Weights of a small autoregressive pixel model.
Model: 20-pixel images, arch transformer_decoder, width 320, layers 6, norm layernorm, activation gelu.
Training: soap at rate 0.0016, 12800 steps, batches of 64.
Data: trained on photos of arthropod specimens (BIOSCAN-5M), 195000 training examples, 4.2 epochs.
Rows from block 3 of a small autoregressive pixel model, named by matrix and row number. Rows with one number belong to one neuron. Each number is 500 + 50 x the weight over its row's rms, rounded and kept within 0 to 999. All counts start at 0. Numbers have three digits each.
After each neuron's rows are labels from the 100 images, of 14976, where the neuron reaches its highest value: "responds to" is what is common among them. Only what is clearly more common there than usual is listed. The data: photos of arthropod specimens (BIOSCAN-5M).
# fc1: MLP up (model.blocks.3.mlp.fc1.weight, 1280x320), inputs 64-127
# fc2: MLP down (model.blocks.3.mlp.fc2.weight, 320x1280, transposed), outputs 64-127

fc1.461:483502583466528512470444507530532497503548486536535475444583545609573548501535412508561426490464423468601472480540534506501559632496529500513479465556540477481517505482409541481520597475430523
fc2.461:426511432489544464623531496571476482585514526507531466576438475485510458422476482490569594505518534473434477513456499556488589477566462490440488523506466500391539534547564513466479431534426584
responds to: order Coleoptera

fc1.486:437526501514435490501525553510472550522494489548512449410470486412413460542405490533542509486633434461476557592548563545380472511514486447429531437525472481482424511408521490534415512584554570
fc2.486:546582487508442568403504466512541498478445566491484412572502524481439439462605468555525462548527468394520518498470533545453479508501534480518553547480505507517514489468441495591546453484504463
responds to: order Hymenoptera

fc1.69:576440547537524420531434476467429545547422547472455570392443441479524562570475496520434423426532558422492489513462445550572462449500639396440527428539478535547525455601514497495460484551480546
fc2.69:490491402492568545594476539485508419492469575501464457470497510493488423445609527474525552485463529544442462488476507505502507504396472527535549497435455513472466523542507499484527503442533469
responds to: order Coleoptera

fc1.707:474450591461512431419550444458491518533496612507556471503438528493527434430493516553559516459450512536501463475473501576470466600435449452479528499551514510585460534447545616443503562524447522
fc2.707:633559469541478475532390483527444419418447550497466453597513488517575564464566377479402547511618589504523466535596522472471518469553408502566649492476528404436460491546367563523548377460475424
responds to: order Hymenoptera

fc1.702:532521462519479407471484523425534596537470471474565496419408530345453560475552471478442568480529449614562509562404484494417562489448493471512525606493499441454497492522531541579515554546573368
fc2.702:433549466567455516414387498585537506446526527500496513472515423636504499519473547435551487524478558505460417537503514539535529589510550439420457442569515493526505411520499519472500525534383507
responds to: order Hymenoptera

fc1.746:477456521489464528587578453512506428554542534505479469551504436505493500593452512457434486454501528532503570500525504557406457451500451499461499370534541490494475450509516552643500458496560417
fc2.746:429461469514428521529544440407540566534528493494402489429554398449479447396480588542507492469477454467476542489470502473490456475472510562492558627590500455555530462532529461478514592496481474
responds to: order Coleoptera

fc1.721:536484461547493429483568417488504508488613510496500579603464438467492463510511523464539552444474463562519539532500503376562410474579559497489549524512551486518532468493441506604432441490428447
fc2.721:519465552489492444504555451516516355525542522536484466463506519513537533474559473499458518500569562444587562514448574475485537626551400539479420552488578600480581459508438574425528493495478569
responds to: order Hymenoptera

fc1.123:467433466424435480381448506526523503387471477584628389506539444506455449430516449487502520513467490418482485432446580582412446483511477535478446510516519466439384480506569503499512396482502576
fc2.123:480510461566471478574465513500501376511484486451427473517450487544568463447447570450428543500495508482541455546524457493511587511551437500596571591521543566517554508545607541500383501543570483
responds to: order Hymenoptera

fc1.257:458409494514512535477470579532489536506495489488488507411481449506445558475483537539543431606593515474504504549462559459574506455427500451540492580596362474518410518410464485548527556575528601
fc2.257:499517481521493518554465543504531534513504500553534542512524610494529486485477507492521548442531527458530576348476459575393479542594567472472526375428504505529566475454431517541443397482535490
responds to: order Coleoptera

fc1.661:530491421502537523526463475490530445473504517411561525525413472465459524474472568527568464578564578494468435420516513492514373457527541687506510528410440541495547477457540525573450573499523530
fc2.661:510528533494519464572521531531588499466482488555495463455544487550479501522477479499513530509441480467538489468579478524539519519484453444550571429486489448474489482437495523502495537448499500
responds to: order Coleoptera

fc1.445:514528425484518404492501546497474537491442472584533533564459471507457532454511489509539566639484577519515479491552493435504571481560498500415499422495463559503623412479578491591545544488520507
fc2.445:436479490497523519431481499442421518483562471488500543543509492398523503416500601549519563569557503589545514486512447465470466518510484428531546463502504586458495479461514432419529598479485516
responds to: order Coleoptera

fc1.228:446480510502402471495346466660502545462456494473486484607414421479470468550458430519472558482452543558411520578502609541477490562511430486528356559573519467401425561566448454503517471545514455
fc2.228:411557490479493509486552566468504555388422454467492513548462498518364485544524566526518472476560467492574528566536520525525502475436533509484518511535531457456542457510488506481427529492555577
responds to: order Hymenoptera

fc1.385:484540544523481487421527541449508548519456449498527473476491472487512488489456529369584474528494466528501488461488563505490465581524546449408488483521488497581527551440545418552520475508392373
fc2.385:515494465511584490566547428563498612511566381431470522519446452541555436518447504589482557658470513567520544521458546467473465493494479466519527503488496504458496430453518474550510508505604477
responds to: order Coleoptera

fc1.579:542608457575568480453482385534538482445511469600519546528564398514490516450543524446531455409455490424470429503407437460436479506558559531445438506516527476427453438467521524566488532607510551
fc2.579:490462450481573521593469605514460471582483513534447589464491592489519517463540450488506500473465460504484478515546510528466474472473408545560553505418533437465487497582501513524558374490560452
responds to: order Coleoptera

fc1.34:467470560448464428494476477515530490558473515452516535502438512535469515569480610496509453543464505544492473545593507516498489521453402468444468393572498459509501482578478474539463403527611451
fc2.34:468523476465666543513454492501462406536624515462491468527558555485450535479592483466461487514422452473488463471551590474499483501588403502462475416489599518482500492461553488574548441533536493
responds to: order Coleoptera

fc1.306:392565509448508516539497583584472540495507441483489652518598447517582472492454534468549576489525552550598485546545503486430449430405430467522501485496465514429563570481425474515535488540498621
fc2.306:544491471519534462442460405479468495522560595427606455507408472543526491453482548501446521340448529553533527476468550528465466485480510476587497592533554577476714505548481527502515471497543527
responds to: order Hymenoptera

fc1.569:483517456491527420552408514520462564537401510533505497522516471520417536507506527489497584550455543499529476490563405482522534484564464502451509490470476539503580479516599496540519484497584502
fc2.569:491548527477543539489492508452476475485571413577568556542527545452495410450517606579536482502473519567552499391520447476457498494473410466481568469509538562532533500450501403448474532512540487
responds to: order Coleoptera